{"image_size": 32, "translate": 0.12, "color_jitter": 0.6, "projector_out": 512, "muon_scale": "original", "momentum": 0.85, "orthogonalizer": "polar_express", "epochs": 7.8, "lr_schedule": "cosine", "final_lr_fraction": 0.01, "warmup_steps": 60, "adamw_weight_decay_other_params": 0}
Rows from block 5, named by matrix and row number. Rows with one number belong to one channel. Each number is 128 + 32 x the weight over its row's rms, rounded and kept within 0 to 255. All counts start at 0. Numbers have three digits each. After the name is the row's rms in percent of the matrix's.
# r30: branch 2 reduce pointwise conv (model.blocks.5.r3.0.weight, 80x320x1x1), inputs 0-106
# b30: branch 2 3x3 conv (model.blocks.5.b3.0.weight, 120x80x3x3, transposed), outputs 0-14, a 3x3 kernel for each
r30.17 102:101092203111125090091097142127115150068117099146110073076100138186134102091222121147165218140156101118134088103096075127071083158144103077094105139188140121131071182088154228233219159111093170086165122193107103090169189138160115118106162101182086137107132088128103129084160132177099120114117153137129167117120102126172110
r30.18 102:067172110124092111153164193123143115169118114115112101118122135097101083132107095163072132149070151177095140118148186110178120101153113183136130123127131093097147173073136136126138149136111148162132109133142165101165132160136111122155133144149139135123114086161162173155127094068111077155153132120138114091127069169135100
r30.19 099:092083086098190070098118124138155097132133142165110079094137170109174133124141118094149163108078167114130140187177140145096085120118159085130150118098117177109094087071142133102062144128152077076139112202146133165116131102180151132176099209160094081109136077081100166093104180129122112150125125122141146095062120109099086
r30.20 101:078125088145143131097135137114214142130118152083137096115121140130129134141148078123140193166083091092098160077131174080091147132152104136210146120102214142109136173131173174148132154129190099150138108103180119143157138123155137169235172190109172114152096217146136147096170098098128157145086146079111098196120189160123161
r30.21 096:080099149072068084078155123253133078070193167108117177092138127173127102177123095030187184141046150125087078140182136138067132106127080149103135144122189160157120080079089049113056135119189088074094073092147127127117112083163162142220099124125123101112098139115122072139155117118131139159142139132122097139136132116078135
r30.22 102:112074112128095110067120052098131145108134171135091131148166078082076103150134113098170105098088195120091102144075093053071106120114168086179105196118151070024113146107078075082122155145091091084161097178140088160122155066080126098125182098163104157140147082137134062115111131164134101079113129074126089112095105122101135
r30.23 104:063113137132166182124119086065125130165096084129164138166072051101087072102119117109129117155170106052122094177106158127124101118128150173131118107165082114159184223066090101120109130128094157166133124145084101138113172113089062097156172107096067154110115120114155158162114126065141073156062139106094120124101168130112116
r30.24 098:094095109075150102138153126200136078102140133135095255188130071131095175183125151039110103185100245137081182095205094173136114222112123184138100160135108095127105098156118117082153162156165119114123160158088141067121115151095121134124085089085123102128108121116124154148134159101096119157100072121153155072149115110132142
r30.25 099:086159102109126076143126128143092167141140179026154109081151132181158080191167101103081088106119150088133089128106148128103104156159138145156091135102126164080141137209105130163104183113117051080176087124119127070151083067095084154141092031098134146155133102111081171137114135137180128146121126152100174104120092123136127
r30.26 105:182099205162085213106114120103143124072116109096104102102159203147123069117158120232063097113047088202127180078170113164108079059181070118155189102135083075114117154081095109096185130189128181123179160084103075124103112062099117162121072066158078117101163159095200113128146123079118128076107107154120143161154144103129098
r30.27 095:088105165124110193124136135157117136096132144151056094100216056118109150068130123123127134195127206062075078207133114125085135068179125112054144127096143110090148130086127115168140110140161104156156123155110140201125109114104084095103079122074179105094153127156084182178100098121109167151164170129171143097154138145105108
r30.28 101:082163178052163199114136117115074145134110119108129107126211105113085146125153134106148120158143102120131088160040112118159149087154099116121099093187108067121117111084103167111139115100153143077092109030140050151092149084093074083129095155170068195195119197093175147119124133122162107132160129113128107169133170097102044
r30.29 096:209151145149128113139103155075101130155134227158129094120082137122224128168141078148090115118110154193092217156086115135114128148159104182152144102078186205113090092194151173117047164151092076125079200110122144086124101119069117207115099103098146085076114108047145079067131150111150122118121170143125150135095090082116091
r30.30 099:128114189083060139128107133118144110091086122135110163089137069171123104063166098075112081124088111198084115129155139148119105115152134089132160141174081158133170050095080087109228139140105056136105070146175134114128107118129108154103082084129120126076147104091045113187086140121116136172101168153093103126162123173131140
r30.31 101:084162155088073211126112149147099104102066160137139104082218153152115185119069132097085118085128180137193127099171082159181092151047114126107105109180105127145163149160118094107157103124141067140132101120116121182086146122158148142106203083095131088081090122110139074070113141107147106175144235109184143142073160128120159
r30.32 109:050142204189163167139149092151123121204125109140143139155085077106067110136120121119147182177166064133130087143135133080121168104103181091132114092147067082143145206143141137118146111086105188126097075103168082101138184157108135075115117145136117127141091164090181103166142187144109149181107128113069084144160110150132076
r30.33 093:100085116147134115140117149136077115076112209142068175150205141170113151158098187074072119114042255107100149135114112190068130141141117179088130103095149137160087120133132097108034101150136129146091115143137148169099156112124105120143178092121099105134051095100036107138156134149170132162115090163128106117136159067170136
r30.34 103:149119117091064082105078108125124066111140096136107155099141165131144176165189106123156098131148101123125093158154107155132129132179112180126118164107130140122125104138065108088123144123153153159116059150130135071124128159108108190151097156172195061148148186180180147119152101095110113136130141146164145117165162114109074
r30.35 101:125115161139107107084163079179121146187091127197146123152142149194190156134120120151145133255177078100175073160162081141102144079123155150158124146152189073157173157113099098133137130150157087142170119055117090164101100078187099128210155151072116136145129155097161107107143102081116074146124072138144112114158095089178147
r30.36 100:088128164141165148096118126074192241135108116163148108119140138106149103067205179201163107123165095067213120154103103109112124084076111087149116133085114111122158196062153110220143136135096196112205137120159134167087148085082144153165164124190102137162115179148138165125122098179145146130127105131132106169180129129114104
r30.37 100:108132159104103080117164123124116137093084080130109049146134146184167151121167112144128142141140103064095146089096134112133074126187069121179125142164154150080085148157137186137143196124100153084149122148144127090121145152093081219166162113148099179123097143114144146113080096108100123147131126128139104091173119108120084
r30.38 102:101130176158100071144150136110142136149136106141097197141071147099156116098089140150099109088107121144137145122134200184079084217113172076119103161115148138127121138124128121165113083155087190149095071144114140103175074131118138127108158092118131167162114142090171133115097123127146072177104147170165124071073120117144128
r30.39 100:170123128144093123103120126173121115057114150152123108126114109205170118156164139095164158211142192121117142182127120141194127126090186130179167110149166117166090078206137082139157101141172129122124130100151181107163094204088107076117110168105068103184135149118178114123171135122119116117110082152132111116127147164155127
r30.40 104:214160095131210139139197180096131221147119122068117122105138117124061076123116157117139139132189114074105174189129146146100183105141069137095156166106101132053169114071179180191102187140110143130085255063152095153158132083158154079096140157111164167116132107172105124088145144113148124100139167140113124107121135128166143
r30.41 097:102124059103132119143088120042081087107104137124114141054190109088187165133122122079102113095119151126132126120087109115111125131102087165114126046092182145125131104145090090065080133072154106079156132172084128069114130129105081209189108105078108187139126179110083170082158116147090132171118124102118157153122115079126087
r30.42 100:079119183108054189203177095169029104112107175136088154126138112181189108141184117105156140168127138133135131089076126127110108125145119132094092136118126186137137107115114146106086136132132056148085141101075101120145132155167126132106149143144112126111097152096232063121103111113138116062104193128112167122118149058173101
r30.43 093:127137034064072089127145096200168142064192097103107081116096150153114143107162129119165154093090126101100098055118109127152213061034158142208160151108195108081065064087154122158181139188124104070160097127177121080102073116203146115221091160157097104124094176112155169116104118115112153088100107128106138098148128106094164
r30.44 102:148079097083125172074077160133117131113117157055070096120102118096168101060073082167095096079160110112075076096123218129126059149126124121114067164095121069110132127146123128186107110168097255119124073058125093152141129082119181096084102111146147133105140052165161100136118142155130125112106134128186125085169119115098154
r30.45 104:143161236145109161111115187104068117107124118164189101086126125114153093085137174235114104189077088198145110110088094118218135110190102083145111118086096084147152124121159136106144052138132231146088107113081133112129105078054122152091152081042141147112142084093106139136157118167145144096094109155121207137111125121107134
r30.46 095:145172137166162173111096096030102148160090117200154171176092130100070122115131207192085102187124127104192124085146166088122115137106167135084085151123119140176244178114140106117103152083155159154083104124151195120184126168105174130103148113156126159158142038181108118108110156096089171136109139117131127102139189107144176
r30.47 097:208106085240171172151188135078125128144087103134122089121139114091143116093126195180086096162163079158176196153104173105118100061122140131121106058064124067204183158095122170103087090100151124200130160072125110141182092157068087126117095061169151076133181139140191046146160121114107150142149115161119126147089135106143171
r30.48 100:076096083113185091098154065147096150077124182098107208158116121145128134146062083061066072106151138116122126125133114168131122202086088147101101102104187106111145104084098053088077112102187097099106082105118095114131075135064101153135154125139124113132093172118098140097080104142160140182117156115113147171136111147086124
r30.49 096:053077051134147111167093201112090094096075166102147144128135068080172130143103174113140091142106160172089093143094192107183079083189171126065070088124138117181163080185138110129115071192145095174122078147147211169154125194073160091100138093180145129128144129113060157107119094133170135089166057095151072084127137103125141
r30.50 097:137119127133132069105106106080139114120105132097116227093134129179156113191126130110096104158116215165119086113155132141134139193039132199108179019125167172099075108148097109081186210124128112159225118167125126092151097113061168138126080128097165115088181104094105095157108130198136099192133144171136133120148141144084106
r30.51 099:140141058080120097080094165082104154182101098069172099140173068125114096068112103101079173096144120123108080133093161086123130097070141083119130122098131086174109186157118143101087136141067115123114097155103181171193241165155118088115184158081118124086132135111112089146105143165103102149120153104126099097101097185109152
r30.52 102:167118176162144128045189078082085123110130168137136167101064183164131117105160099164085095154114047123122135139194100120125095070148074151102086093130084099080120150075121162176170108141137213138160154176153125093074124099103095134082095098166108144143090153121192185117095119106153136107112027185089149136143130090140110
r30.53 096:156181094179085114177179167154127142167172202076135132140103163120156139149147175123118105070092170154079151106129211175167082166163173149112108137211163121112128126137192164064124147165110126160116105107109200168254131202130087116167099107088113139139130119147191122118150157140136125119138121125119117133117144147144180
r30.54 100:095105169132102092145100159056119117099132162081143130132148119181063172152124118085107106051099254154119115136098133122071137159147118155147106170132200125136089108054130098153179089095138190108113102209094109155111123063127162160106042094148168106119109156092117149143102107128155112105156081147147146152160142130125094
r30.55 101:126159087150164097083115130062086110135073135141085138141172126074238134092176127090173111115115101131145122125146112095124014098229132181119105056152103186141116112175147147135177114156118105130145112132149076106121134138132110237132104088171151119151146089131152094101144106095162130120121046102151169149070096121124098
r30.56 101:159139094173148133107145105139082136112136184230148134114105042057106078169107134075085104079162141142204159134160143171109094126137097146110122087116060089232176111131096119075126133143097098149111179106109155114117047132146115131108172101089059090117153165134105121143148113141120088129092131125090143192083166160073155
r30.57 103:177138076134091108074050100191157139123115108097168164226103169119148146186115130140095112061095157151162197118102132140088118174165122074171106167134163142149116138172154119026119191133212121108196113127115080127134142174102109120134081095171075095082111182106177095145155127135140127112115144121139141106141103096095113
r30.58 101:149165203137140134137152128161134135143103058120140234153187151168161149157128114142122104117145181133107090114146130232117136169132125180120142073137137112117117131136099082181121138168105126150178151092110104171147108097051146180106097077113064127125113052141117144082105136109139132116130113139155146063231148113185100
r30.59 095:080094065125174071129152107183070097102138143127127137083116230142161191192097136086165159105113118135093095070148097135110115146103119255083160150108161199086087090187076116113114141096169099117111128204095105121073042118135081145119132112154119056129129119123077071110126126101070113143113153082127145138062079120157148
r30.60 099:165047072113132146068104118166096130116107248131106125140203145187202133232062125126117075113102167123112131154157071191139085130100124152063125114133142158182139136134088097193091113147206149065137127064050120200061137072122107131145125069122103108134158169100107112100107068118149126158127092141076133119105151156135143
r30.61 102:148111127172122095071075132170095136128089158116116118054145137162193062116179136078094119209144106093134140109137185152107105122097143142111104100123146104130075093155158084151126171176106102146180097083123089177135134138128117182151125135162127078198153160151123088140120114135119101043174110182135195133151186095191147
r30.62 094:156139052130140081131140122106124143124117093096092135079135107104140102134138110124132108122152090134059092183102112069191096066079229131079122112113145128149110144161157191164082157207085103139126153041099172181186194177132180140055093112119110097131115165129077144150098179115167121128127167141091153135118120139125077
r30.63 097:088097058186122070100048118166107152126111129088207190142098095095138140170125144047117090130118156122136154155116191117223088209133164141104085156152094159130102094100142104084184119114131139119122109148099139175180133172149158170094130134152175079163122133103107135093130204161106133112090079134135103091108177129082133
r30.64 107:236140117112166124111175162111079143197162098152147077137107079128069176079106115175171069129200128117133138114100123103122203144131154132123108097139081072153112084070101155089128075145140116144081156148054109152153127123117136124081137175190207130100099149163135164116127135050105125115149115127121124087152118119164135
r30.65 098:195088132151115063150191159114106063098165082105099090154067153104141153091171111148087137098108109080057100074025126132119139158203179092143133096130153190109102115156143097146194161114151131113200140141111098128126104130124139162128037130187124169113071156128150111152071131112190142138130131092111105121117117167119120
r30.66 099:170138095195205163195132152196090107119087158113090118111099114173103129200133150123090106076067090122123155123122173126162083117116062114100083123053082141199074158155113078035085085185143045159092183125084127114093079143103099099103101067132144132139126068140130118143169078111167133142140153223111085113104141113159134
r30.67 099:199150095135125102144145113136149067107197193101054095161081194125104074140103056126031148113129102098069228180148110099095134123114114067135202149137160089137088130110092117175117186131215098120168197098150025168153109070164113112088106152110058126111188201147142109116073126111130130148113176110137099111093157160132104
r30.68 096:141094108120117154104088120138158079108139119084106129071198143180128210149161121109174103172066061105144114105155089129146150130101145117175168108162143166101111110113169074065165170138166131094199074102169081104104097152152095162182147103096100160137035141130131124093161095112112087081037180144048101112174124129149142
r30.69 096:070101226101132121075141091219156155140114076188116130153102144181104163150123085155111092189074139077105106138217128125087113132147056059144139143129151068110097143084086137123190091143120148074125089147168093078070124061115124121148057153097126142084078151133121114089133176118172181140141085152145079111122134121126155
r30.70 097:102104184174165208103120152146121099118062188173145194117176135194100162138147125112170136161118154132125145124188097149095055118100080162081102068175117102172097121063128121108131073152117122134114140140111039138132143072071134146092131056138095147137156158099123103107158101146134120184118155176106142171116176088124119
r30.71 108:138086122118105148100138132147115115161079062135110169082111111181084103163116125101098117144100143110105113080195149104101135162096143109151159081079082145118121169086120074120144158127117227126146108120170062162113031092140187099119132128122191132108123101112098150091168147122184112120209149164117122134150154140165121
b30.17 098:151118084145110101133145179156139119131172095172098137068147150133119126173125085159107063139144086120121152167143155081126086169076087079118131132116092117135104146093107092147114098125118126162199111089129115169121156165147183124116100075062130175138133108128159148095135131122114125098129125108096151078162119087108105120084111157097076192029133135119110101115143132132134136081126149141157068088096087
b30.18 090:135098145129140118153096117182094096149082110178075127174109114181137061106098110133106111102118122084105129152136131126119103124114142144132180111063111176145170110180167099132129095129135162112078157099095104114104075096096164150103192128095109071098179180106172221178112166118130123108084130140133111110121196114140153177080100137118135062134133101134131103141130110111089070170185145124216189094146132
b30.19 083:131117097100086102080120086140168153110164145087089115050085087063144149114140128114084150123116145143119131137127099145163156095155091065092072077164133120092100183060093162104064073121120060125164086132100054087070117146118143123131150102128102112095110111144111119146117142125115076100095162121139167108106128071189114145185103141100114160050129182155151170166144146100088129142171156118175083126129109
b30.20 099:101119134144089103106071101123175114133181109146146116133088132167119091147118173120127129206165185104135108161155130157182121165187118078082078138182180126132143151112110199188102108151139129129133087116082097137104125093088109147188155146114181115127114102145160105115176131188090158113157084111094107156094142083115188192100094104106084104137122137178120122190132149119145169098117055107163150148129145
b30.21 102:087144145110121122099102118058178120063181129071168141103078140100118095124098118140203092160166169106106109139102105104147129130196118095100071155172131121144107154090094119143082105156095156179188169166168075189153099143090151133129132123118155131099139133143120120102174110129126060063134130101120119086090100119105083123090078076126062117090139153119111100163131098108133103150097135120105119121113154
b30.22 100:117109131123096099108148127096098172091112154108086167102082139160084102165176131174172124205174175116134097128118107124133131129132102104073115131124179096144199105159128159170126126106110137104190135091172105117145156071145144170150113161155121080062124106110155173108117118101112084094096107151173105100162097129150070130132108115147130096096122109119120155122083137096084166125117131113124159083129158
b30.23 110:172128174087113074143157147122116115112132134118102082127123135142092095172178079100139100134134191104114131113101099160120130084110169160128149112125080164125165090112110119130163110185150148169106132106132150148161103094123111116099178134137140141130142175194090059062147150117149098068108162103141108118129084088196114171088145115075105061123104137113084148140123155173116158122061093098164179180142139
b30.24 111:184163185117085140116092072085160156111165189149149132117084103196051098143064099198128104113112118130132162137133107155141149157163149145135115098138122135172218160113121085156107120192164126107186143090106123116155156148118157118108115111131199210166145161157103143107171140098186116161082134095122095126153054123194143148197130048156109107134102114083116149159174059121110063141157139136142143108100145
b30.25 104:118149148068088182117119110117140218121111213120147198097109104168129083128101128092151149073103095114104121157146100160106118132147123106119069164149102157139117110120093111145144120112154098086187138097191142151140090163141165134112093122135092103129074125105141129102122115063150120089102140083107090145102063131150108099081079084112046126091102130120140136151176133186082082092143140153086130125142179
b30.26 113:113074152095107134122147150141101097144146119138137075117163210153122134149156121083078108154137102107138150137128120112087036116061106136125162145162089122227170138150162049147166086219139140121104087105128122140114074074116120082039117085075087102120143144197127117121123100119115213117116091077108077079063096089132123091129145142109099195113145104116102122107096143110083172073102137142183139111099147
b30.27 092:124124113119100114177106090090135115082201139067152064102156091116114143123087124109110111092079133138112142120076124123115146114089144116140137102143078154202155126144109123155130088119089082161139036137149056151149126087110142071117156154132142145117133095119107108105137123152109181155131146131132131090157192122124179127158120102104124112064154122175142131099188106088192085180072096128126167117107139
b30.28 103:163172114151120110167150127133084127115138178069101188124107144135129116121152187037085124119109151033148070128112123119100164143115165129151082131144097133134078103109120098087173140118128058124100091120119095157110148059088115110028109163121124124095160149098157120096131107121118151077095115140139081138111087130109083181147200131132162094134141152131157198080140149114161212143112119116147194109105131
b30.29 101:157157098143139155155134128125089154121090138118129137125105134119082131092176132110074122118141130191136148145206121132114126082151168151169181121138122104072121137143135122093130122086172079154098102176087070136129109155209157125139128104137157134149154070093144117101126069128169169128090143089133085090118133146098149133155120133168045132156127123103117132135156132117189157164155114175138071108178109
b30.30 100:098116050098075155125157143109119112078176117085151148046114162127145117120142099129062061115118119092115153157153180113099079163092113118103151132110079122113092111051148126154187079081114156102159113086149130186126085113034170125119118137091098171112089082083101134102105126120089137107089082107113107129121119140096146145151174107158100117119130133142108154143101085153114099132059141179080096139094121
b30.31 092:138134102184138115147155094094084122108127214083093165155101123156112089133151146130100115143176131080142123126130110091086087085105078126128135149156084130091112122119164140132191127114141130086155100168142081184138133070085070117117115196123148098113169132125130147100171113119116144092089088103178079131109148112114154210112100102151119103100143149145083174111112152121067109154107105118150187139098135
b30.32 096:154139111125108085164113091127130127153069116139129107112081080156120160167118086114110096153134116112159127151124083176188197107134115115152171131134099176145192110130149153121164128101171122160078148070038206143134109130135132164159110159127105081112115167152109113092163126156119080134130105134096114106158108106136128110110109064116127067150096134118074077127158199108126146135062067087103114134118144
b30.33 102:109139131078081129190105126082141155077151174099152159110155107138087156119074158151138128106049044115086074077102143136094146136201167143132146133128102122155144141117130184132095102153147106110142128109147097153135179153096132107067127167127190144124095085104078100099135135120101117111040174117110084105153127153171154159147099076107122094088140146104108146078150069127116055192118136166115165157101102
b30.34 104:171190142097104101071063103133151157102155151113197140107136148117116135141105139109101122126128119167136099118166129078122077116115067136167117110162106084157116218087099166119108134125106134186151144142141126154136032109178116082199197105134195098151158152147099104108135072130128086176115196100084092151063155110126184141153123082158089085087138135087142095114185143074114144186108141129117103133142137
b30.35 106:134111175070112123112125123063163083118147107097136142128101097125153114155138165056152120104141112108166069199079112145101105069102083102148085113185073124181125139119093097166117089140147162185142127157120105156186123152103143138148133112123113079115086115142129137074161095157140116120146155152074077143062087124087114149101117101083114111101085141180156134135110108151065098156116090095107126128085135
b30.36 093:149147100165105131132106107112063094134137111156143124132144127180158145161168094143078074146153122098110114117152106088101079090061135086114113072129147106182181126068119144134090083128230129133143097088096136166142116163180157102108134130108123152111117103112124162145112098122114129097147161133135139144117124082137187124151099131104128127100151166114125106129128130137124182118089108135108119075135104
b30.37 095:207140164156114122163122168143107156181152177178104116068119150090104134140077080141120115121108111167165124138149150137088138140031114152166155159099107116103155145134095135153129113106149105119138124118170094142125123186139212120117148143071186159137127089153161153132149106136088139083141116090094140077157142087173155137102108112159081137163159166150093158166182161147228146137148176197176120163140133
b30.38 089:171103125101117134128106150144086101108058077130142097147105078159082105089132132145072099093131146087102111076146118124124091075125133134137167127074136110145156086111146127141183129226164119140083195114126147154132098069085099168140200147099075140158116177179125149135146174117098088061094129104172178197174150074201156132151122115085098070160152142166114123141159133102069075158103149078129158155184156
b30.39 094:089132116110128121136070098121138168138098172088094146151109105164125102121132158137109131141111097126109101172153096139198119190218098088108111147177159150108081134091145180169113089127090127122144165168159125145099108157123181113139162107135146090083110118066125122084083082129145146119165172110107076107147125120135169128126120110092101108118110139161111083172120084127066128158153158137190123143113127
b30.40 115:098106097202173153128123152168102108165101105178114115178153085140140107167111081115123157132125090121093074143145099112121114121128131136151111122123136125139117088138128171120085087115160142157119127114131105110127189159134173169149155110103137135134116123213144131158162129132130131123128126153168159129097145078141156106092120164135124117134109116152113102181096096197158125095127129147166128109157119
b30.41 100:187178144073135114086101065116101155121165181107167107156094122088124164070097089119126198089120124094110108096122112114085120083076132062139144137192131097116127148143083171123097160125182079151142115182149075165112103083115110090171120189155128102126114089092131106110154064147119098144064140073091137137077121125121149158143074079142107143121206122178163126141184135096151123163115143152137077177187125
b30.42 089:148136160127137158071120151110159153149152161086085113052147177026129150116105128107053070148085065074080122120142131124091100090086123181137140162081093131116127102154131120146145141142178111144157131122145132139141165134121182085163131084136118140182122105121150113126158127097168169101117126118146126145121151130104202090132156106123089106112162147124124112125160085213168145059093186111152136113160142
b30.43 097:120112141189099087070088129083173102128153106135145122075075135144128120111081130139133097162174160074107099152154140116124064139170068078075102137187190097147136214061121184155087115120101113119170112096180129173173087089085134168179166132090147136116115092129141118108140077172050109119152120117122119154091104110132154196095091138160131107068115142152130080200088095135067121127125110119095121126082121
b30.44 110:100116183128048107165093136195088088145056107171102113081102165175118119166129170150095083133163169106114118119093112119139138134091121146137088114103091117153095077130182082099151092133128127110133110130140133161146129061207083131143126125074108102122158136183126131175085110112105185095161175133115123166162202107164182126139111098058086071136151106085139085108108080140154083179199115108168175050106136
b30.45 098:138102154143073091123174135151123088115145087177118139149127135229123121154111082136077090107138129107126112122141098166136166121117141137137164055075052140148142140113135054102159076140135146133061112174136171122098141120175101175129121132072114079117170081170164132155117092127097201090097100081139110107090121073122145094169143147095171116115178102098090093116130148149123139159136134168128147143094073
b30.46 086:146104159089125098108115134159117061211157092147199072149082090156100119143081147113070101108093129154113076150140113180097124126121138113157181101100101164100168130142144099116104112127137131170096137172133135070081109132153094130192142170157149080137130150147159151133086113149120135103132161150092090147138153067098103111126117143121152105097119138124117110156073121103084100209108120152137211164148090
b30.47 101:120095114135114054125141090170072055172136105120133066164128065177147128104187160132084105133116114142110104119094113114160094099144127159178189139132138146156127084155154094140136110122117143138111056105103116154109124151142098114164126112154142108123141119145127166107114142133169140153148160175092141140113180131142148152138146163095210109147162137153109150086077095123167126140135178146146219109114139
b30.48 109:195193163111098096126155103105116136156158174153151159123149143147100104100074123131155090130129130114098132062085091133082140115174126158120144138140135145096143125121146111174105127165161113084118122064135155124145135126154080103111083138112140143161155140181070079134130102123157102156091117109165133145120075113171121157136124098099163125109183147140101133103156108109103109138123140123120171166149125
b30.49 094:143107097155114122119059121147136112161096122173125151163087047159181088077149144172134137149092111158094157084116129082110084099157110153145143107106098174132153115136147103111100104106096140063110148144072155112090127153150063122150118123177142108173144107081160175190088157103139138109126150123124154140124164165144127108122134134079182061129144098155131170068165165077201140131189150089114133108124141
b30.50 090:110140121059099145104100112073138142107191162094191157116157123186147139092123106185138140120136080125054144052166219100119132092121141118174171083144134129141187148104107101150098056119138154132117157115118168179181089156065159079111080150096145139091125128108136121072179136161166122178133163103133109137154150136184218114187116112129073128141151144132114216131138120131123072100091169092142128103136111
b30.51 098:141136113120115071088086060188058139203046139141072138160126116169173125083159112162112069163154082105107122092137082141155133121146129167143122176110142178112170100154157136113157137108139179088101178079104199139153104098102107089090130106129186114149198177065166105053136231108098071089142085120161139127193171108173097117115125114131183071115142179056097196090156202033110120058126140053178155104180193
b30.52 108:121153153100117176117221162130117089132179163111104127102148149168073112213149101126071121123161097089106191122118143102076105162083101113124148089108070118169124150070139065153099089157098194127197147072162149121135082121154150084128103081116098169143131093171113116138114055094116149091206170062074111093127082092124091129120118098106061168151128138127090105157087114133058142095093108157155176158112130
b30.53 088:184124125160142102156107140149147068164135087192139104177110089112151136092126175178108094150100107118129140133159118154163113180187153095110123086134123147111170154115112121143101124118081173127126140147087139133099073141129130098132156126110141113133147078080146109134089112124129167176089124152083143171120119179127073150099079117109154053127149151145155172163159138142103073148181151154166121170135117
b30.54 100:125198143086149114149123108125138193108189111098171133125127119127104151106116151176116115080123112093065069100119125120092089133133156117151110138131070166215085114114130123109107127118081127159150113146194113152177095098103116050123093175147206177130105131144108114075172070095098103122086192125117052105149122109111093127171119124156083067105198129163160136132160115126131119132111117094110115092113088
b30.55 106:127083134081105168086136147099109136126121125106115120089082133085128176153174155060058090113116089126103111080189139109131088093104127130202144183148068117098094120141102075119165053083138112175126186116180133151114111122166175146215100125145146125127111073087114114127104108124111150084145197089089141058111162102138186122063130107122127145152146152209145095152175093123112092136119161172141096153183142
b30.56 102:173080107138145091117141105100104111129134131083142130120095103151103141108117149142121103079093147088104123123122046123133102108131093149120111116127144148077112073115139132148145198137153139137124125160181148136133149121082114057112092148153206128175169126164140134165101154125075092125100106115093170097147111141136093157154100133054118151122116178126147165153124147119097143135101188114122146091091094
b30.57 096:092061175166128125120095144127124130109144129128136088162163109170111097156113155138142144183152102160153107106191115114109094136146139140043127151184168116126109186079058120145089119156161091107100136163163102198160077146146089132123095135106078082118069079090088169117128165223108165121116097113152125144147158143109136187107120158124128129151147164147124088161114040172124105116148112118132100124121110
b30.58 105:186179145112114177124132145114098111073183179106200199082115134203076080181138125159081080111102121089107141173177185124122166107098143086155155102084095117109182153062085145164134066121140104135167143079071124235078117121109148131128132103179115200157113122170106124073138091116163130103080128131113144173116071161137110136125126124117110118151149160085060121153145064183145109129114117161125078146123079
b30.59 100:117139167054074194103090159100186171070168149096143124074059125106104132101110112137135125072137095139116109049155098117118135105174057111111087133111105150143150121088131091122068095176110166169204137122132051106136127131155150078149150093147149132135119129124100125118133092122113069093105141090118112167101089129098163110102064118141059110113126138093117137126131118080095111145147116126148101147168129
b30.60 106:129128172116096164131115149110161167096101171085164175129154114170120112152113162141113103096064102138081098091087065132128141101173123162153103190156101140114168139110141127139098133210167104139153123160159143168165136189145093102067060135104156158158099123135091097113148143111119093107022113082099115136154103146176148099104128094106106136136053169110152123121180134132110115068124098085096121122133138
b30.61 102:159142148080098177114111143146160154138159193115143161080116111178140140127116151102067067112089070115113105097181147131117125135155112144140144192139146189120149128102115091144155089147206174115092143115110133185143115117131180112161196130121145130119119113107072090064144092105168124111152147142114135187177130154184173122079107096086078069144073128174161117184154116164053092162136126139107140153125089
b30.62 099:129103085116162117169129117108092135171046131146070141112078062109131078105132130140105088131119086183132117098122111110162136092187121144096106134125095175125149117124167172120160116085096166123111188126095189086133129155119144159151138071121154117128182133101125080131087081082140086123188161139103066134157151139155136133119143148113130114117111172075070163098119162136153166082137081075165112129109130
b30.63 085:192108111203119108130096110122127117174090126160135213109098106164093124138173111167093175158149180128178122091093130088163108105177149125047096129064097176145163102098111148125131140119137114050090136168058146141096158097119060086123064090132149125132167167130170169117106144104127072095173124143110082154158112213182112160181155118190217051171167152100077180073124177081104175120160142064107165095169178
b30.64 113:101147081142155102174155186180112135185127101142077094157103086093124086187087070148155170117114146111095076092135092102172075123144152147131145137144150100140101126170170139159123147117114113119103079089100107102100103201177105155105205142126163148220132145142101112166150123135155096161106083169156126124137136102099144111150169134141111104176116119132146125122130138178098118115151180123181167083105126
b30.65 091:173177131111112152082104131170123144191143128131123132025108158103104184110126125110094114164153056178129112083192137124121106091118135148126148132134125136119161155141107128148170128060169044125119130147188133164185137121169210123168171112125121155148098095117147182138135073181111113153141140096155068131167160116121127166156192115152110097110159149161111122180146129148175163075125150155126111089100165
b30.66 100:077089106123131103163161155151120083131085087116136106150081079153181127076143125114133132095081119118110146109100083092137086075122105132126132126118109142109076074141154119142159135134137181106112188164151160129126107098154104092149119143151113133162103175164139148146094141092146150100125098077152143170155162135125121165121146121127177138160197164148157142111115113087127098119106150129092184135127126
b30.67 108:118107145194130142147141105111128101122148123124124120107144149135113114113081112075148120175194127114164106129189159118120128107148082095029080143205146089128098141103125112126075141123117107090135120115161067117164095088131141114117109146156135151114108114150153159181121120138058096136151069103146145133135131098115146157080106132184134137168165143154130116217097104123124156119136123146115107084077109
b30.68 086:163106138092071128094061118105123147153174150133146136124129115162168143118145111148105112176112089105126066119185214126139142144162103118097118178196142102164128225087096173177085101141114086100154097129131086200125105097091173085158199144133150113137082094100107113089131118188059126112073161082110099191077119118125152166089096122143100094111144187186115147179149161152093139127094163125153129150169170
b30.69 098:146116142073073138063124160142152105103186126163171121099198139133143130204103153165133128138127147086128162118130106126103089154076127079095120077160083143209154171065126105149165075165134144134161131168138125155171119142097138130094124098119157181109078096137117166143141092152137076100149168130162112111092062154116088115074094085103058136120144137113129119139102103170105144111129126154114110129166139
b30.70 109:146180110088153144199180118082066117097155153097128134091185147127124108117105110142161128093087137093098139100117132086110117060119114110164181087125069103141124141120153130176127125174145120102118092130129104159083123123062166124103104156118129170145086099138056112068109094090147129085143161091125100085086141120183131122146140118113090145135194162063130179103094094085112084158075113151116158143140119
b30.71 107:080083096128086136131108104120158099101142103085100124096100115089100063128098096202136140169097096155085110130118146176121161167073102135101113138110086182180152132115140120141124109118090144100132079091144099161133086130127133099173136087084104147117083074143138123134172148116087127086116144131138160144162196105127132068149102078150061110148120162142150124146137102138121080151156143170152141091156163